python train.py --dataset="acted Russian speech (Dusha)" --hop_length=160 --num_classes=4 --stem="single" --widths=[320] --batch_size=256
Rows from block 2 of a small sound classifier, named by matrix and row number. Each number is 128 + 24 x the weight over its row's rms, rounded and kept within 0 to 255. All counts start at 0. Numbers have three digits each. After the name is the row's rms in percent of the matrix's.
After each channel's rows are labels from the 100 clips, of 14848, where the channel reaches its highest value: "responds to" is what is common among them. Only what is clearly more common there than usual is listed. The data: acted Russian speech (Dusha). In brackets: how many of the 100.
# conv: width-5 conv, dilation 2 (model.blocks.2.conv.weight, 320x320x5, each kernel summed), inputs 216-269

conv.1 091:134126145115154106088119159120120110150114130114122133125134102143141116144126123134145145121130127105158149126149120098105092164134100095110158096124115061071125
responds to: emotion: angry (39)

conv.214 105:136133103101132109100134096140101097118134085125082101108165145161158112157128147102106185125146117135118107140158133160096118110137142171101171154133106136127145
responds to: emotion: positive (58)

conv.261 098:207126147112131153109158142138118109134137109105143064161148118125144152151155146131076138120118128106123100115139124099114099105142137126119143125132121101166180
responds to: emotion: angry (41)

conv.155 112:102082168131164140129094109107140161114118155151144134118109092095147114128107151127111133172165141130124122109098102122078111134127116101095118109113150087132122
responds to: emotion: positive (49)

conv.80 099:126122143139106175116123159139129109128142107120116147151114111116110158090142099149117117087133110097136177133090166091133096145100094114125093134149132133117115
responds to: emotion: angry (55)

conv.93 103:100185111110073097132159105141149155107124115132094156125137109150104147139130141140100116142135123087177191163098141139175124113106119104129082102150114154156157
responds to: emotion: positive (44)

conv.137 102:154132074119128130137129126092151152128112116156106113161144089130135132123132116121141104154154143125108101112156133104145135141113136136115113121092115149097121
responds to: emotion: angry (41)

conv.87 105:121128163156125098135121114086160099128099166117167117172133155117111110152169108137118158122133113122159122098122068119110159108115118133138156100152122098161107
responds to: emotion: positive (46)

conv.221 104:119104161117126126131150074103120121164140156150130092129108111121060119155131129144125143121096087107145118115162108141113133115099099163143132092084192179115109
responds to: emotion: positive (57)

conv.229 095:139113164122130117114125113158128145105126170111158114153135123139115129124131105126098163131143092097095108134152145115145158118094181150103106097129087092161121
responds to: emotion: positive (50)

conv.18 100:119114116113107104100149151102149142140138108118148113118103165150138136106121145159138112159068146161149122137114130169150126106125141141116113113129117148087118
responds to: emotion: angry (44); emotion: positive (43)

conv.180 104:098135147146124130134100138180108130105090149140160130145117155149128123160143112143170148125172129127192116079127088105098163152173131121152104115099145144108134
responds to: emotion: angry (39)

conv.95 095:146170139158150143100111123186066130112141170144122154089131119153100094144122132123131136155059135132150150143109095141098083135096089115130095138164077150111120
responds to: emotion: positive (43)

conv.13 103:131139120115163136146140127171128112154125121123118118113175105131096101118105162121113132115127123122086167088155114119112158164101090144102108150136140132178125
responds to: emotion: positive (49)

conv.175 093:165144108169127138127150094111113098127149121133123152170121090127164092122113136136085107116113134127156119125101105143132090124121159145098177102144126110121125
responds to: emotion: angry (49)

conv.316 101:115160117141128107136106113116121095082129133176113131088129114134161130166143111145121095138108132127108121096115122128164117109120097117109159129146137154133120
responds to: emotion: positive (40)

conv.172 108:121143132169123107137138102122107099134165156124092129127117145135165122115092135110131088123160134114070136135151170155186114101135128121148119164111100124135155
responds to: emotion: angry (57)

conv.29 104:139143188133139149106115105119091087137125109165156121108079138128114116157119128110140132151154137070103135148136125115126134120115151127103130153144103150116155
responds to: emotion: angry (43); emotion: positive (42)

conv.136 098:135142133123117083137119095131149126146160133178113114139089106135138121068134106156160116149122092109146110141080099155145159157095096119105115119103162151131161
responds to: emotion: positive (43)

conv.133 098:143151141116154116118130133118153119139114116123060137088112174133128150112173142158120160138113121156116110138156147145114145136160099155122112125093134104171152
responds to: emotion: positive (48)

conv.270 097:123166116139093108176125133079163155143103094144124130143115139171091104137146157099124109162138135140111141180099100150150093129140133128132154130096151108120165
responds to: emotion: positive (40)

conv.91 099:131111116122112116128111126196129148161140139130158111097126129116107124101089118125113139148149138114124112133136082120153137102090135097122155163128133141104151
responds to: emotion: positive (44)

conv.233 100:101127106119124161136124101140111108140117136130101132103118155132083120126104114117164156126129131091105129129132138157114113118125137088153130110087150159097175
responds to: emotion: positive (61)

conv.313 103:120151152134167123105080082130147150084081095130094135159118162129152136071143177132132131134117120115139148111153153161111142115125157132140052132147099121092121
responds to: emotion: angry (55)

conv.64 109:170099120116115112096097087126142120121115148067141130162123107106123101157128092124148121072122152123152090105130162084093106117094095124104156178140142129101141
responds to: emotion: positive (49); emotion: angry (40)

conv.287 102:146133121119139137163117140114110167086144125132114121091154128093130124133133126084103154156106128114089104142153112155171124138099131109135121132118164129092126
responds to: emotion: positive (41)

conv.75 098:155128139133098099089160111124134113158148092153139083093129118130110126123111088151120120106113169136100093152114152134144123068114141144079117132107165130110106
responds to: emotion: positive (47)

conv.312 099:161136127110151157124173125140099117142098129138138146106115144177120165170099139137125180108089173114166106126146082137106106092106128162140124093129123097134114
responds to: emotion: positive (42)

conv.222 097:111124165111123112100193112097084105155101154103124128122144145141123126148131113166098110123088142178099149146097135170151144128084130184135123137137159133175070
responds to: emotion: positive (39)

conv.199 100:093102141104137102106114121143104090140129106176146147092059108130132100120093103150126111126140132142090166143123132103072117144132134127138123149167117119134142
responds to: emotion: positive (46)

conv.148 099:151119141059126114132161126114096121134145067112123154118113129141081094169103088092128138140080145174120097117126134152133112105167141157109122124143118130149132
responds to: emotion: angry (49)

conv.66 115:145142116094157167118154141104132121140137127120131157133137151133144079096180147128143137097174121141129148131140109106124101138118155159117122171110109154139135
responds to: emotion: positive (43); emotion: angry (41)

conv.0 107:147119171113123136094133156122107121102127111145104135183091090099081138170089122118100111144149094123115131114115121105101108105120141105136137149150131170136108
responds to: emotion: angry (56)

conv.274 098:140123198102116132160124125136154128107133151134131167141119134131149133129136136104147110113117132161143111124111166130097118106114137164180092099139103101157127
responds to: emotion: angry (49)

conv.285 107:122117132127136163121186133102113155127142127133141101112107137139052134149120067162127157176121102091124139102118072118161140134121127146128124128074102109135148
responds to: emotion: positive (51)

conv.138 095:095137131099108087157084159127168130068140130143117099145091117108095096140081128114126116137108139114149125140116081138112109133127157118103102112081128167075130
responds to: emotion: positive (39); emotion: angry (39)

conv.268 106:114099128172131124133107131165100123153126098159117126116094102096149105115158113161168115118086072121169124137143154147169109151097121107126116083142131156163123
responds to: emotion: positive (46)

conv.164 096:100142155131139126114112148142125143120132117127130122134134099146109123151135144099094132124125158127103128146134161125131128129170143127111168094150118176127110
responds to: emotion: angry (46)

conv.109 096:129156114135093165075146152108146133145118117137105099126159140146155136107076106109096131098136133099131124165151123115127119124146096134148152112112189145068152
responds to: emotion: angry (43)

conv.265 105:138141143142107098089112119132112136165131085157095113116120123106099148116101137115080064138133144164104133112146130107154107124145089087148108128171112131119147
responds to: emotion: angry (52)

conv.71 113:072117132152137125166174130114102148099140105117153118129127138126077120084107143162130121101149114109138150094152112109124148148087155089123118175126128158117134
responds to: emotion: positive (50)

conv.280 095:158153137120162118138131122086134093145134128134128120135070105154105105137111127111137156094130114102155135137123149135112077121107129100109143134102110083106136
responds to: emotion: positive (51)

conv.53 101:121166112157138160150134124167161119133125134126170144144071133138130116126116139148122182152111170129105094079121127107108108103138119169119176135116073117159159
responds to: emotion: positive (42)

conv.162 107:110115175107158133127118125103107140112135114140170160075128101125145097139116133118170142151134119127095119110074100111155142120134145110138097125125115075104137
responds to: emotion: positive (43)

conv.286 112:146118156103120094105117110135137153124079131157116100122111125128184149090146124172094122124112118118161129113101116165103139160096100174142130096068153167119171
responds to: emotion: positive (47)

conv.243 101:139101121160140100094078096121126145131115141124110131106132098083146114144145109116113099096102136124117150122139152109074147114114092104156097150115121105096125
responds to: emotion: positive (50)

conv.6 109:124127110158139099175114146132141138118156124119107126145093112106067134186154116109139146116081125158104125101146138114107106096084130130159097144143154143057099
responds to: emotion: positive (45); emotion: angry (42)

conv.8 103:136097109133159130145098124146163124129182110115128134119099112140133125126117131114116185101124129158101107170123117088119133124129120111113128152081127128125135
responds to: emotion: positive (63)

conv.260 102:115148143116163137160163136123111114123132090083169143127130090137173088128144117137141175136100174089116118089170091116143136141086117150148106114113122144114161
responds to: emotion: positive (61)

conv.107 098:153108134144114122104107148169101108135102119143136126088112074118152140110126112128140115164117132127089076119134130158126165131102103117084090093138113126111193
responds to: emotion: angry (48)

conv.308 097:105134138094122121172107156125083120113178149120178149136115120089141152073124117125162115107147122151104117090138131088069130114145129147111089122139143128142143
responds to: emotion: angry (50)

conv.48 098:192130147133102105140098166132108124124161101122121119105164122081123159136142099152098147123140157103125114115148141128160120111179123124117156146146119186139091
responds to: emotion: angry (48)

conv.190 113:098110102114126120151138147123115136149089144112141180125104169126106141115150112133148127127159075162145126083123089153138157161120146131123092131129153163125119
responds to: emotion: positive (53)

conv.144 099:158093105111141073117078091159101122154100140145118058102165145136151107149146168097104118133068151131132138105135095176083120092101159149107170143121158158086157
responds to: emotion: positive (46)

conv.237 093:123141114110110122123090133157123143147147161159125149111108099129121134111137141136117107113122186097114133136120145143135122121103132069158162099112096095123119
responds to: emotion: positive (55)

conv.105 096:131140140140113114105134160130136086163112110098155172153101107150147143139118172122110091112100126180148113132088158129114083161138140132130124121119145129131074
responds to: emotion: positive (39)

conv.298 092:111134077121122112143099149138124138074123130125125126093107175136054157121138151164155124113072112144101153107114115155125121120117097168107101154110163113150115
responds to: emotion: positive (39)

conv.70 096:126143147091124108124103061150148111102109129090112121147164181150114064114130161113122131138137114181166157128101131107108088128115127098146117157137117162123108
responds to: emotion: positive (52)

conv.249 100:124129124130135134081150128157144139137117120138145144123144121155159131119150098102127116104140136133092131128118153123127189154152112162128113114095142147071144
responds to: emotion: positive (42)

conv.263 099:135107119132134160158095117136132131107087165156094155146117148129146127110126120086076145142169115093109073093160117114104137110093100147137136085084133139140139
responds to: emotion: positive (61)

conv.74 086:113168111110128152153125135112129141093155140138128117128107130109168122093108160126081127160101115093075101160128118129128105083121166146131132108099109118121177
responds to: emotion: positive (57)

conv.204 097:147147077150107167133093092101129109121171159132102067124163125134148111116140139110145123136116142122111119125119126143132117149098132135102162144121116097160139
responds to: emotion: positive (60)

conv.38 100:128121091144155109147140115125110120114129100138115135133086197119112144099119149130125139088085148125109101146102126157143119130116147089125105135143165093152114
responds to: emotion: angry (50)

conv.120 110:110184156126146101158121127120146099158142136174127121126128112125126085135069136165155107158139119114114177095101150114136106123123169127099150204156153094089078
responds to: emotion: positive (54)

conv.54 109:115122103079144127111149142116109143093087188132112131143115099140114131100133098126119138070089149135145151166114137144152099104092127116101103151097093107147092
responds to: emotion: positive (40)

conv.123 103:115141131121105111130126131152141119124133144107129126090098101141131180125157109121079137143162120098175123110111100167101125122163162138157118120123123120118123
responds to: emotion: positive (49); emotion: angry (41)

conv.100 104:126119104102207119080106116167146127140098087092137137126133106106113135132130080107125128141128100115150095115156116135128133126129119116152161159136115115122080
responds to: emotion: positive (48)

conv.288 096:135129137086148160175147163136159143144106119107107132094124169113105107139151152119092136186064100152122103112162126138132085099121134116105116174102114129074132
responds to: emotion: positive (74)

conv.165 111:109143135132118105174123126137160130098136145158168101118133149104131146186121127113087123147130120104131101175102081138103106151124116132169132130100089110134120
responds to: emotion: positive (43)

conv.247 096:098090129109164125132156141141115155100119113109111139147138136134135156121133149133137125121148139122103103084121188090153058145162118145119109101149098123093100
responds to: emotion: positive (50)

conv.252 111:127161112120144121154142150137158098119129104104136131133136114133128128105115164114138108116108099135102090147154107146120135098150162122109142134154123164104115
responds to: emotion: positive (47)

conv.304 093:141071166114133143155111132088130131106091132094112144141185138137112115210106119098105118099161120097111106098128118077155140147126136115158133145141153127127105
responds to: emotion: angry (39)

conv.97 101:167113098124136136121105141106112130144136143141166103152170114144146102147099134094099163093169124128149085138136129144127113157104134157123124142136137151109100
responds to: emotion: angry (45)

conv.81 101:111131148127139094067176082098120144100131188100147105118119149130116151128097117140110124087081133122147070124125093085113113132156123102148136108122118142120110
responds to: emotion: angry (45)

conv.209 100:109134137095092145105112134122164114166150136124115115106075128102085139110121140137131141128117095113108143113158136142099104149123133141184158151112105142154097
responds to: emotion: angry (58)

conv.96 095:125120074140113115178085128118141138120157146141127104131119146117126165112102118102145162106129174117126171089153136086139141136137159123112122141093132146102133
responds to: emotion: positive (41)

conv.273 100:117107169151088068157091048121147110165112105154139108109137126145111123111144120171124133113120122131162127121084123122107115148128105112112115140145108122110122
responds to: emotion: positive (56)

conv.201 100:103154104104110188121142153175139129133142109124136167144142150146117150113118150132109162145134135147153128140139144078156086115123131151094114110131113143161116
responds to: emotion: positive (53)

conv.183 097:107140119133132167120116123135135088112136132117172115143124128114110099163096139159158171141124104153156165128142100126112103071136091123094137147118128135118111
responds to: emotion: angry (60)

conv.69 102:122145096188121122139144098095143116164172128138086164109092163136120150129095076111092112126139104144131101188120142143071105141111094158126099142080123114140115
responds to: emotion: positive (56)

conv.230 098:127111134150125099146121158123115082180093171130131118123110132121143066113145138129172138152116142129147119116098101130128163111175139155059147191079175089116153
responds to: emotion: positive (53)

conv.118 097:104122137109157090130110089129148146136131148114153065097161083124103134134123121166142110093102114089166165128141094135155120119127161141122176115145091135089124
responds to: emotion: positive (48)

conv.248 110:143125084166146135146097152142113086173157125103163121106129116131090152129131099079160102108122147153134106123125093144146157156079111055147126162130094148100108
responds to: emotion: positive (78)

conv.163 095:110175195125106105197101094174133149118142170110125127152141163135113158138146187161151126127147100160133132133117122120131150142135105136095130120135150113145126
responds to: emotion: positive (45)

conv.42 099:128122117156128124080133162189100181145122114161096146110148087105147135149127149136108120128136162140129153140128125128103129146157087133131158115126159122115129
responds to: emotion: angry (47)

conv.77 105:067111136124113104140093134151120119113122154146131094105137126104137102136151182132106141152159123123109132145126073114182135133109130151101137173112147105123138
responds to: emotion: positive (47)

conv.156 113:152108126196123108151129129146112105135101127124141143069100097132129157136178150151145120123143112123161112123152174148163151147145136086098134124125073114104133
responds to: emotion: positive (63)

conv.116 096:133109196117137121130143138151101128116132117129172088137095129113121138070097141136148110122135095143143119125121148097108119171148113136117075140131080109111142
responds to: emotion: positive (49)

conv.276 090:157126147156145139103137122112148155038119126169117128127117122165130074150148141160122098094145135124145086125086086095086149064150135137143103136145128141097163
responds to: emotion: angry (42); emotion: positive (41)

conv.293 093:120153081150121133125128120138109128128107114117156138155140127143105137156099129154096137146113098128114123148143116147134108165080141143102137129124084118148178
responds to: emotion: positive (50)

conv.16 099:159127142111111152118139156096116106128119160126155104137161151141097105139152147157143122135126127190121157139151137111111161153138148125162108141148119120127107
responds to: emotion: positive (45)

conv.228 090:120106093124158081160138097144155162113084169131133117133166117159147135129132126109131101122116144140106122140071125126133084116154115112105115124135118122117102
responds to: emotion: angry (53)

conv.182 097:109097139123136153138103116083151114102118130103126130128102131149102167130112062106140129095095123130106122130133092135132147118132113103113112110106140173144140
responds to: emotion: positive (52)

conv.33 095:140133101116142106141099136156079103092148137158114123111115110146078170101127124126134172148170107107138164114131104097134119110099140120110121120130146122114110
responds to: emotion: positive (52)

conv.158 103:129142124133116120094049127129098132137140100091131169148162098102130127129127109047112181124125135086138106104168102165091113139104154120146127140115099107133142
responds to: emotion: positive (41)

conv.241 106:124081097093122119160146119097147105148158116149096117148084092093128127117156119138124140117115116125115099125161116118104120146132130107155156135097075133116115
responds to: emotion: positive (45)

conv.291 104:157115158150121098176096080110177126120156132156122172126110130131135088120150083148172154114112161164119128111110137101138074116139122123139124113122084131106112
responds to: emotion: positive (56)

conv.30 099:161140125103128140162142129090145115090107128163112119104132093094100081127162117151165106147129113113098124144091158128199093123113129145162133137178127107137091
responds to: emotion: positive (60)