config.toml
model = "sound classifier"
dataset = "acted Russian speech (Dusha)"
gain_aug_db = 6
targets = ["emotion"]
arch = "tdnn"
hidden_act = "silu"
widths = [320]
loss = "cross_entropy"
optimizer = "normuon"
momentum = 0.95
orthogonalizer = "polar_express"
adamw_lr_other_params = 0.0017
max_grad_norm = 5.0
batch_size = 256
Rows from block 5, named by matrix and row number. Each number is 128 + 32 x the weight over its row's rms, rounded and kept within 0 to 255. All counts start at 0. After the name is the row's rms in percent of the matrix's.
# conv: pointwise conv (model.blocks.5.conv.weight, 320x320x1), inputs 80-159
conv.62 101 [ 91 164 102 108 113 139 147 123 125 141 156 165 149 132 131  37 145  91 147  63 122 148 149  62  81  94 117 112 145 115 125  70 211 157 139 136 113 119 137 163 147 124 101 191 116 104 100  94 129  76 129 130 134 130  92 114  68 131 176 131  92  73 123 173 130 101 130 106  91  70 163 119 162 126 144 113 113 177 129 174]
conv.63 103 [153 113 125 158 184 211 123 128 105 147 129 117 181 101 111 164 119 155 137 128 111 155 106 129  98  34 140 147  86 155  97 128 109 151 180  80 116  97  83  79 152 127 155  90 151 160  84  84 186 133 134 107 143 105 103 159 162  99 145 159 194 129 111 102 147 141 182 143 111 113 118 110  83 179 171 159 134 143 124 136]
conv.64 100 [153 129 108 120 144 140 158  81 123 156 164  54 130 183  78 141 199 127 136 110  95 195  72 150  99  83 114 118 157 135 134 142 163 141 139 144 143 149 141 136 159  65 133 121 166 147 120  88 142 136 116 178 112 198 154 100 136 107 121 115 115 127 158  91 154 140 127  94 119 126 113 122 154 127 118 128 143 156  83 113]
conv.65 100 [225 109 181  93 174 116  62 168 131 169 118 144  91 186 115 153 123 124 124  96 165 162 134 112  90 150 136 159 123  28 127 101 119 123 108 131 161 148 121 208  92 140 161  84 119  46 112 122 100 148 117 125  85  62 118 159 134 114 121 119 105 112 136 109 145 111 152 144 103 105  94 113  79 146 100 130  75 170 136 185]
conv.66 100 [159 116 121 177 113 148 133 127 199 143 159 141 139 153 158 113 106 151 156  92 177  57 155  73 174  94 102  87 107 111 162  88 190 118 193 145 204 118 135 102 147 174 107 155 121  65  62 122 104  46 101 130 150 100 184  59 105 129 210 158 134 145 141 144 119 130 145 193 149 142  82 173  82 109 170 106 104 140 119 163]
conv.67 101 [102 115 162 149  90 132  60 106 123  92 149 119 116 144 165 135 133  80 141 149  75 107 214 149 136  92  97 126 118 110 111 115 121 122 203 181 114 145 144 193 223 126 111 108 203 115  86 174 153 180 153 130 106 148  92 115  81  79  85 127 190 156  78 178 111  70 165  63 210 111 107  94  91 128 157 178 141 119  92 151]
conv.68 102 [150 109 119  64  95 112 145 151 157 163 138 138 105 134 146 119 155 157 134 139  90 151  93 162  97 125 105 142 113 116 136 168 185 126 181  88 126 140 162 125  98 182  70 184  88  91 134 117  91 119 124 177 142 151 151 151  99  90 122 150 191 166 112 128 155 133 123 140 190 137 138 138 152 110  84 100 161 154 107 153]
conv.69 098 [126 156 153  86 153  92  99  65 129 137 125 132 164 150 142 134 115 190 125 138 104 156 105 156 118  81  89 144 110  52 139 102  97 101 102 129 130 142 158 144 176 119 141  91 101 179 181 126 174 141 165  91 123 142 105  83 124  62 108 147 128 131 118 132 148 133 141 123 133 162 122  66 153 107 137 139  84  94 119  96]
conv.70 099 [119 121  83  97 100 119 127  57 118 185 125 175 126 123 133 124 166 131 111 150 191 108 151 131 101 147 106 127 152 173  95  77  71 206 153 120 150  97 170 154 127 149 122  68 133 139 156  89 165 122 124 161 105 140 127  64  97 183 174  79 148  26  87  99 123  68 103 138 103 130 135 167 111 139 137  98  84 152 155 144]
conv.71 098 [ 99 160 155 115 104  63  85  97  59  71 105 133 132 168  87 117 148 144 149 119 139 131 138 129 158  85 169  76 116  92 173  98 155 234 113 125 130  75 112 123 130 122 105 122 132 211 142 124 125  82 153  90 115 132 121 136 163 132 132  71  73 124  41 165  91 137 125 141 112 144 161 127  83 114 105 118 141  87  53 154]
conv.72 099 [124 124 103 158 186 240 141 153 179 157 114  91 140 113  67 200  83 138 103 117 153 197 159 136 136  57 115 113 167 118 127 161 194 184  92  95  91  77 134 143 105 124 117  89 137 126 103 164 161 140 114 164 106 113 139 133  98 106 102 194 142 159 117  99 136 100  98 161 135 116 105 117 133 115  90  97 123 191 177 104]
conv.73 109 [ 63 103 106  44 162 128 181  98 155 138 119 102 179 135 148 145  79 159 118 133 127 161 171 113 207 117 131  91 173 139  46  99 172 157 131 100 117 124 155 102 133 122 151 134  64 114 123  94 157 129 142 155 127 212 179 129 124 162 152  98 101  72 130 138  88 110 163 171 123 119 113 121 141  77 154 111 159 114 164  77]
conv.74 097 [ 87 117 111 117 155 114 204 171 122  98 192 141 201 112 123 120 123 149 138 107 130 114 129  97  66 132 123  99 119 169 126 137 145 115 111  83  80 129 196  77 185 148 129 107 221 133 108  93 132  93 114 138  97 149 118 113 111 150 135 111 184 102 109 156 107 117 130  92 124 119 119 149 104 133 133 127 156 110  89 133]
conv.75 102 [137 144 124 172 136 107 130  93 151  56 187 136 135 121 137 167  72 104  42 119 128 146  80 184 125 151 153 147  67 119 122 137  92 151 110  82 171 113 100 112 114 128 113 120 184  99 123 198  96 134 147 119  97  81 101  77 136 151 190 182  75 147 179 100 123 102 129 117 180 116 120 134 179  49 145 138 182 110 148 132]
conv.76 095 [ 50 100 135 129 131 110  83  69 126 125 134  77 123 132  58  72  72 155 113 100 143 191 130 103 106  96 146 108 122 114 108  57  99 125 165  84 144  70  82  99 115 127 217 139 153  91  93 133  94  82  91 120 115 130  86 124 173 107 150 111 181 138 108 121  94 107 150 200 130  87 138 129 161  96  99 100 114  97 161 140]
conv.77 103 [169 144  98 189  51 125 155  62  96 110  93 125  73 101 124 129 104 137 115 119 136 115 101 157 152  92 109 156 125 116  96 112 152  77  90  43 111  99 132 147 120  86 195 140 162 197 108 153 165  87 157 124 124 121 123 159 125 105 101  88 183  88 149 117  64 139 174 100 104  93  91 101 137 159 172  63 135  88 113 100]
conv.78 102 [129  43 132 146 132  63 130  98 128 110 175 180 151 167 133 207 132 113 102  97 128 162  57 134 185 114  99 107 168 114 100 124 110 123 137  98 103  75 125  90 165 129  85 165 121 190 144 141 143 117 112 189 147 185 181  85 127 139 118 188 114  97 166 106 182 118 125 122 106 151  99  74 105 103 116 136 152 153 126 100]
conv.79 102 [ 75  93  96 168 151  97 156 167 107 116 122 180  85 162 134 142 155  89 140 110 121 172  70 144 124 181 105 101 153 136  94 118  74 156 111 133 133 137 148 114 141  88 114 148  99 155 143 115 108 123 143 144 109  99 109  54 118 187  89 152 114 155 150 158 143 156 148 173 122  62 139  78  95 134 154 100 132  79 129 138]
conv.80 101 [154  94 168  78 112 137 117 121 135  81 163  98 127 110 161 172 100  80 118 175 136 175 152 166 124 185 134  91 135  97 143 179  52 120  86 122 146  90 128 190 174 122  97 149 127 107 146 172 138 226 120 122 102 116 184 137 112 155 222 163  78 144 170 117 124  92 136  86  97 114  67 148  68 184 175 105  95 178 183  71]
conv.81 096 [136 148 103 109 112 158 149 124  85 145 122 112 138 117 104 101  83 125 110 106  64 122 112 172  94 113  88 165  90  78 167 121 137 145  92  90 178 108 152  98 128 110 169 110 188  78  89 128 132 121 146 114 129 161 118 150 126 133 120 206 143  82 168 120  91 136  92 215 141 169 116 181 157 115 197 114 136  84 119 104]
conv.82 106 [110 198 185 146 137 119 118 137 128  94 103 200 140 135 139 140 134 161 143  92  75 100 127 170  97 184 144 143 127 171 104  99 119 105 161 131 128 110 113 140 130  94 119 109 143  91  99 104 109 117  70  97 193 129 161 111  53  74  90 195 147  94 104 142 111  85 119 156 133 140 126 125 179 112 124 157 125  75 132  39]
conv.83 096 [138 149  94 162  77  53 144  80 160 139 118  79  84 141 108 123 110 145 164 160 140 171 148 138 158 102 120 155 117 113 204 145 143  67 111 112 163 122 101 130 140 172  93 167 120 121  98 175 137 171 136 158 170  93 108 106 168 125 110 116 107 109 171 149 178 188 169 102 120 110 105 157 119  95 173 129 182  80 178 159]
conv.84 097 [156 103  86 103 117 181  93 108 127  82 115 172 108 208  75 100  93  93 137 126 138 124 188 128 129 119  90 109 116 160  82 143 163 165 113 136  93 129 115 104 149 126 118 108 104 157 105 153  80 172 118 121  65 152  93 128 134 139  87 114 167 129 107  75  93  96 105  97 163 148 105 119 109 110 158  91 170 117 129 143]
conv.85 101 [139 112 142 152  92 105 117 143 161 110  88 160  92 118 111 113 116  83 165  95 103  84  51 123 119  80 136 127 136  99 144 123 129 156  75 131 223 202 135 124 140 165 126 129 147 110  50 114  70  95  90 101  94 140 145 128  90  74 128  91 103 112  85 113 139 128 128 151 118 119 119 101 116 146 123  97 140 132 149 195]
conv.86 099 [136 206 138 216 110 107 123 123 118 100 121  77 101 144 110 204 126 106 106  95 112 183 145 185 131 171 155 153  92 103 138  99 131 144 128 125 105 117 161 200 187 147  78  90 113 111 133 115 159 113 100 164 134 140 201 101 168  99 119 103 112 179 168 111 115 104 146  62  85  97 163 154 125 158 131 130 152 169 106 147]
conv.87 099 [183 101  93 114 162 170 106 113  94 107 103 100 146 124 152 124 119  71 126 157 132  71 116  65  83 122 112 137 123 141 137 122 149  96 165 123 129 174 152 154 138  95 160  49 171 186 131 177 131 115  96 126 102 121 154 129 120 183 113 107 153  99 126 119  97 131 100 187 145 143 123  66 110 106 128 158 102  68 148 168]
conv.88 101 [137 177  94 118 108 181 100 168 143 140  75 139  68 114 115 113 158  76 127 117 173 119 123 129 158 134 161 119 188 135 146  99 154 172 126  84 125 146  95  89 131 108 158 147 148 119 144 104 148  85 133 118 137 163 121 158  87  69 104  98 129 158 139 163 127  93 128 115 100  42 166  93 136  71 160 111 101 144 186 106]
conv.89 102 [129  74  81 125  97  84 201 124 172  86 152 143  92  93 183 122  88 217  95 110 148  96 211 125 109  98 102 144 167 115 103 124 154 135 152 146 141  87  90 169 141 187  83 130 136 134  58 128  86 130 110 110 115  95 166 117 137 178 103 109 178 123  93 136 152 122 115 142 151 111 141 142  97 100 150  98 110 173 110 106]
conv.90 096 [105  99 121 152 127 121 153 109 161 106 144 143  86 101 159 111 137 119 145 139 144  85 137 127  74  97 109 127 107  98  84 136  92 123 114 104 125 110  58 171 107 120  93 130 158 114 116  85 100 114 114 170 192 182 191 145 131 145 114  89 115 112 102  98 114 167 141 213 114 105 132 187 104  92  88 116 155  93 107 104]
conv.91 096 [151 126 120 161  82 159  76 137 141 110 111 140 157 115 116 130 159 105 108 137 121 114 118  73 133 125 134 141 133  91 124 115 140 134  73 113 113 155 105 132 156  94 186  71  86 161 132  87 108  66 124  61 157 116 140 123  95 167 132 129  89 129 140 145  85 151  98 141 112 159 139 138  86 117  92 130  71 225  80 118]
conv.92 099 [150 152 131 116  27 111 152 143 113 113  82 142 150 169 118 180  98 119  95 138 136 112  91 174 104 172 115 103 117 140 114 166  93 101 106 120 122 113 119 123  96 110 111  85  83 103 210 104  97  92 128  70 116 205 121 136  92 140 121 141 154 120 116 152 110 174 113 177 100 146 157 112 130 127  68  95 130  77 190 132]
conv.93 096 [187 158 197 154  84 192 228 130 130 129 169 112 107 172 149 184 127 103 139 168  86  62 143 125 145 163 102 109 131  93 139 111 170  88 109  99 114 121 114  96 114 161 196  84 103 118  73 131 153 102 103 147 133 117 103  95 111 110 149 155 122  91 126 120 102 103 168 156 139  88 121  68 168 128 141 133 153  89 140 109]
conv.94 102 [110 112 170 114 190 131 226 157 110 153 154  95  69 118  59  78 183 124 119 158 103 114  98 168 138  95 106 203  85  78 159  91 193 121 172  68 125 191 125  89  84 183 113 141 122  89  79 106 154  82 127  52 111 154 144 109 106 109 131 153 104 142 119  69  84 112 109 120 112  79  69 158 106 152  89  91  93 110 135  96]
conv.95 105 [146 119 129 122 119 113 125 112 130 114 146 140 128 113 135 183 114 117  96 129 120 118  59 108 131 152 155 123  73  73 141  68 103 103 143  92 145  86 123  85 134 121 186 150 148 138 162  90 213 180  69 166 151 191 137 144 163 119 117  87 108 109 155 147  92 109 149 155 138 160 116  94 104 132 140  70 128 106 165 127]
conv.96 100 [125 213 134 156  76 115  93 153 147 105 115  91 131  92 134 126  87 160 126 120 152 180 128 104 138 121 182 163 120 122 130 144 138 210 138 160  88  76 129 141 199 157 124 127 120 130 148 161 125 188 110 105 143  88 130  70 108 168  91 149 212 118 139 154 150 119 120 141 107  97  81  59 119 201 140 114 139 177 126 164]
conv.97 100 [120  55 117 172 108 118 123 158 129  81  88 107  84  88 140 151  64 131 147 149 135 136 148 126 122 156 156 135 116 153 116 180 109 128 111 156 141 132 135 129 140 151 139 146 168  76 116 208  87  97 157  89 161 171 132 152 157 131 105  93 140 170 147 158 109 135 137 161 170 107 175 109 127 102 166 193 100 127 118 115]
conv.98 093 [110 176 133  79 147 128 154  79 128 138 129 140 112 150 146 182 129 119 100 127  78  64 133 146 131 119 122 110 164 146 135 126 112 132 106 102 132  84  86 125 134 115 126  97  78 169  99 109  79 121 162 194 137 106 158 130  98 136 115  95 105 124  85  76 156 134 137 127 148  66 144 126 105 152 150 182 193 130 178  93]
conv.99 100 [ 81 149 156 104  80  82 134 132 201 110  69  92 149 143 106 134 134  99 111 164 110 162 170  76 192 129 147 151 119 149 169 140 100 119 116 121 173 132 122  88  89 109 122 179 132 164 135 165 145 191  86 146  69 181  80 120 102 156 111 127 121 115 102 148  92 123 107 155 125 144 111 106 137 129 117  83 106 126 124 167]
conv.100 096 [167 113 203 122 131  60 107  91  67 106 121  92 135 121 139 119 186 119 115 149 114 181  99 136  77  99 105  90 169 140 157 126 119 107 137  86 131  82  92 171 192 156 114 152  48  83 167  99  88 130 112 155 150 150 122 117  85 107 138 192 144 112 181 141  68 103 141 118 136  92 127 151 152 115  87 174 120 113  66 129]
conv.101 104 [107 126 117 121 195 145 167  68 113  86 121  98 125  78 151 149 102 115 128 111 107 109 167  94 168 118 160 150 181 102 168 185 148 103  96 127 155 140 206 141 113 168 195 156 119 166 108 150 122 110 100 127 132  93 165 109 112 107 161 143 167 105 106 107 110 138 152  65  88 212 112 141 117  81 106 165  55  77  81 145]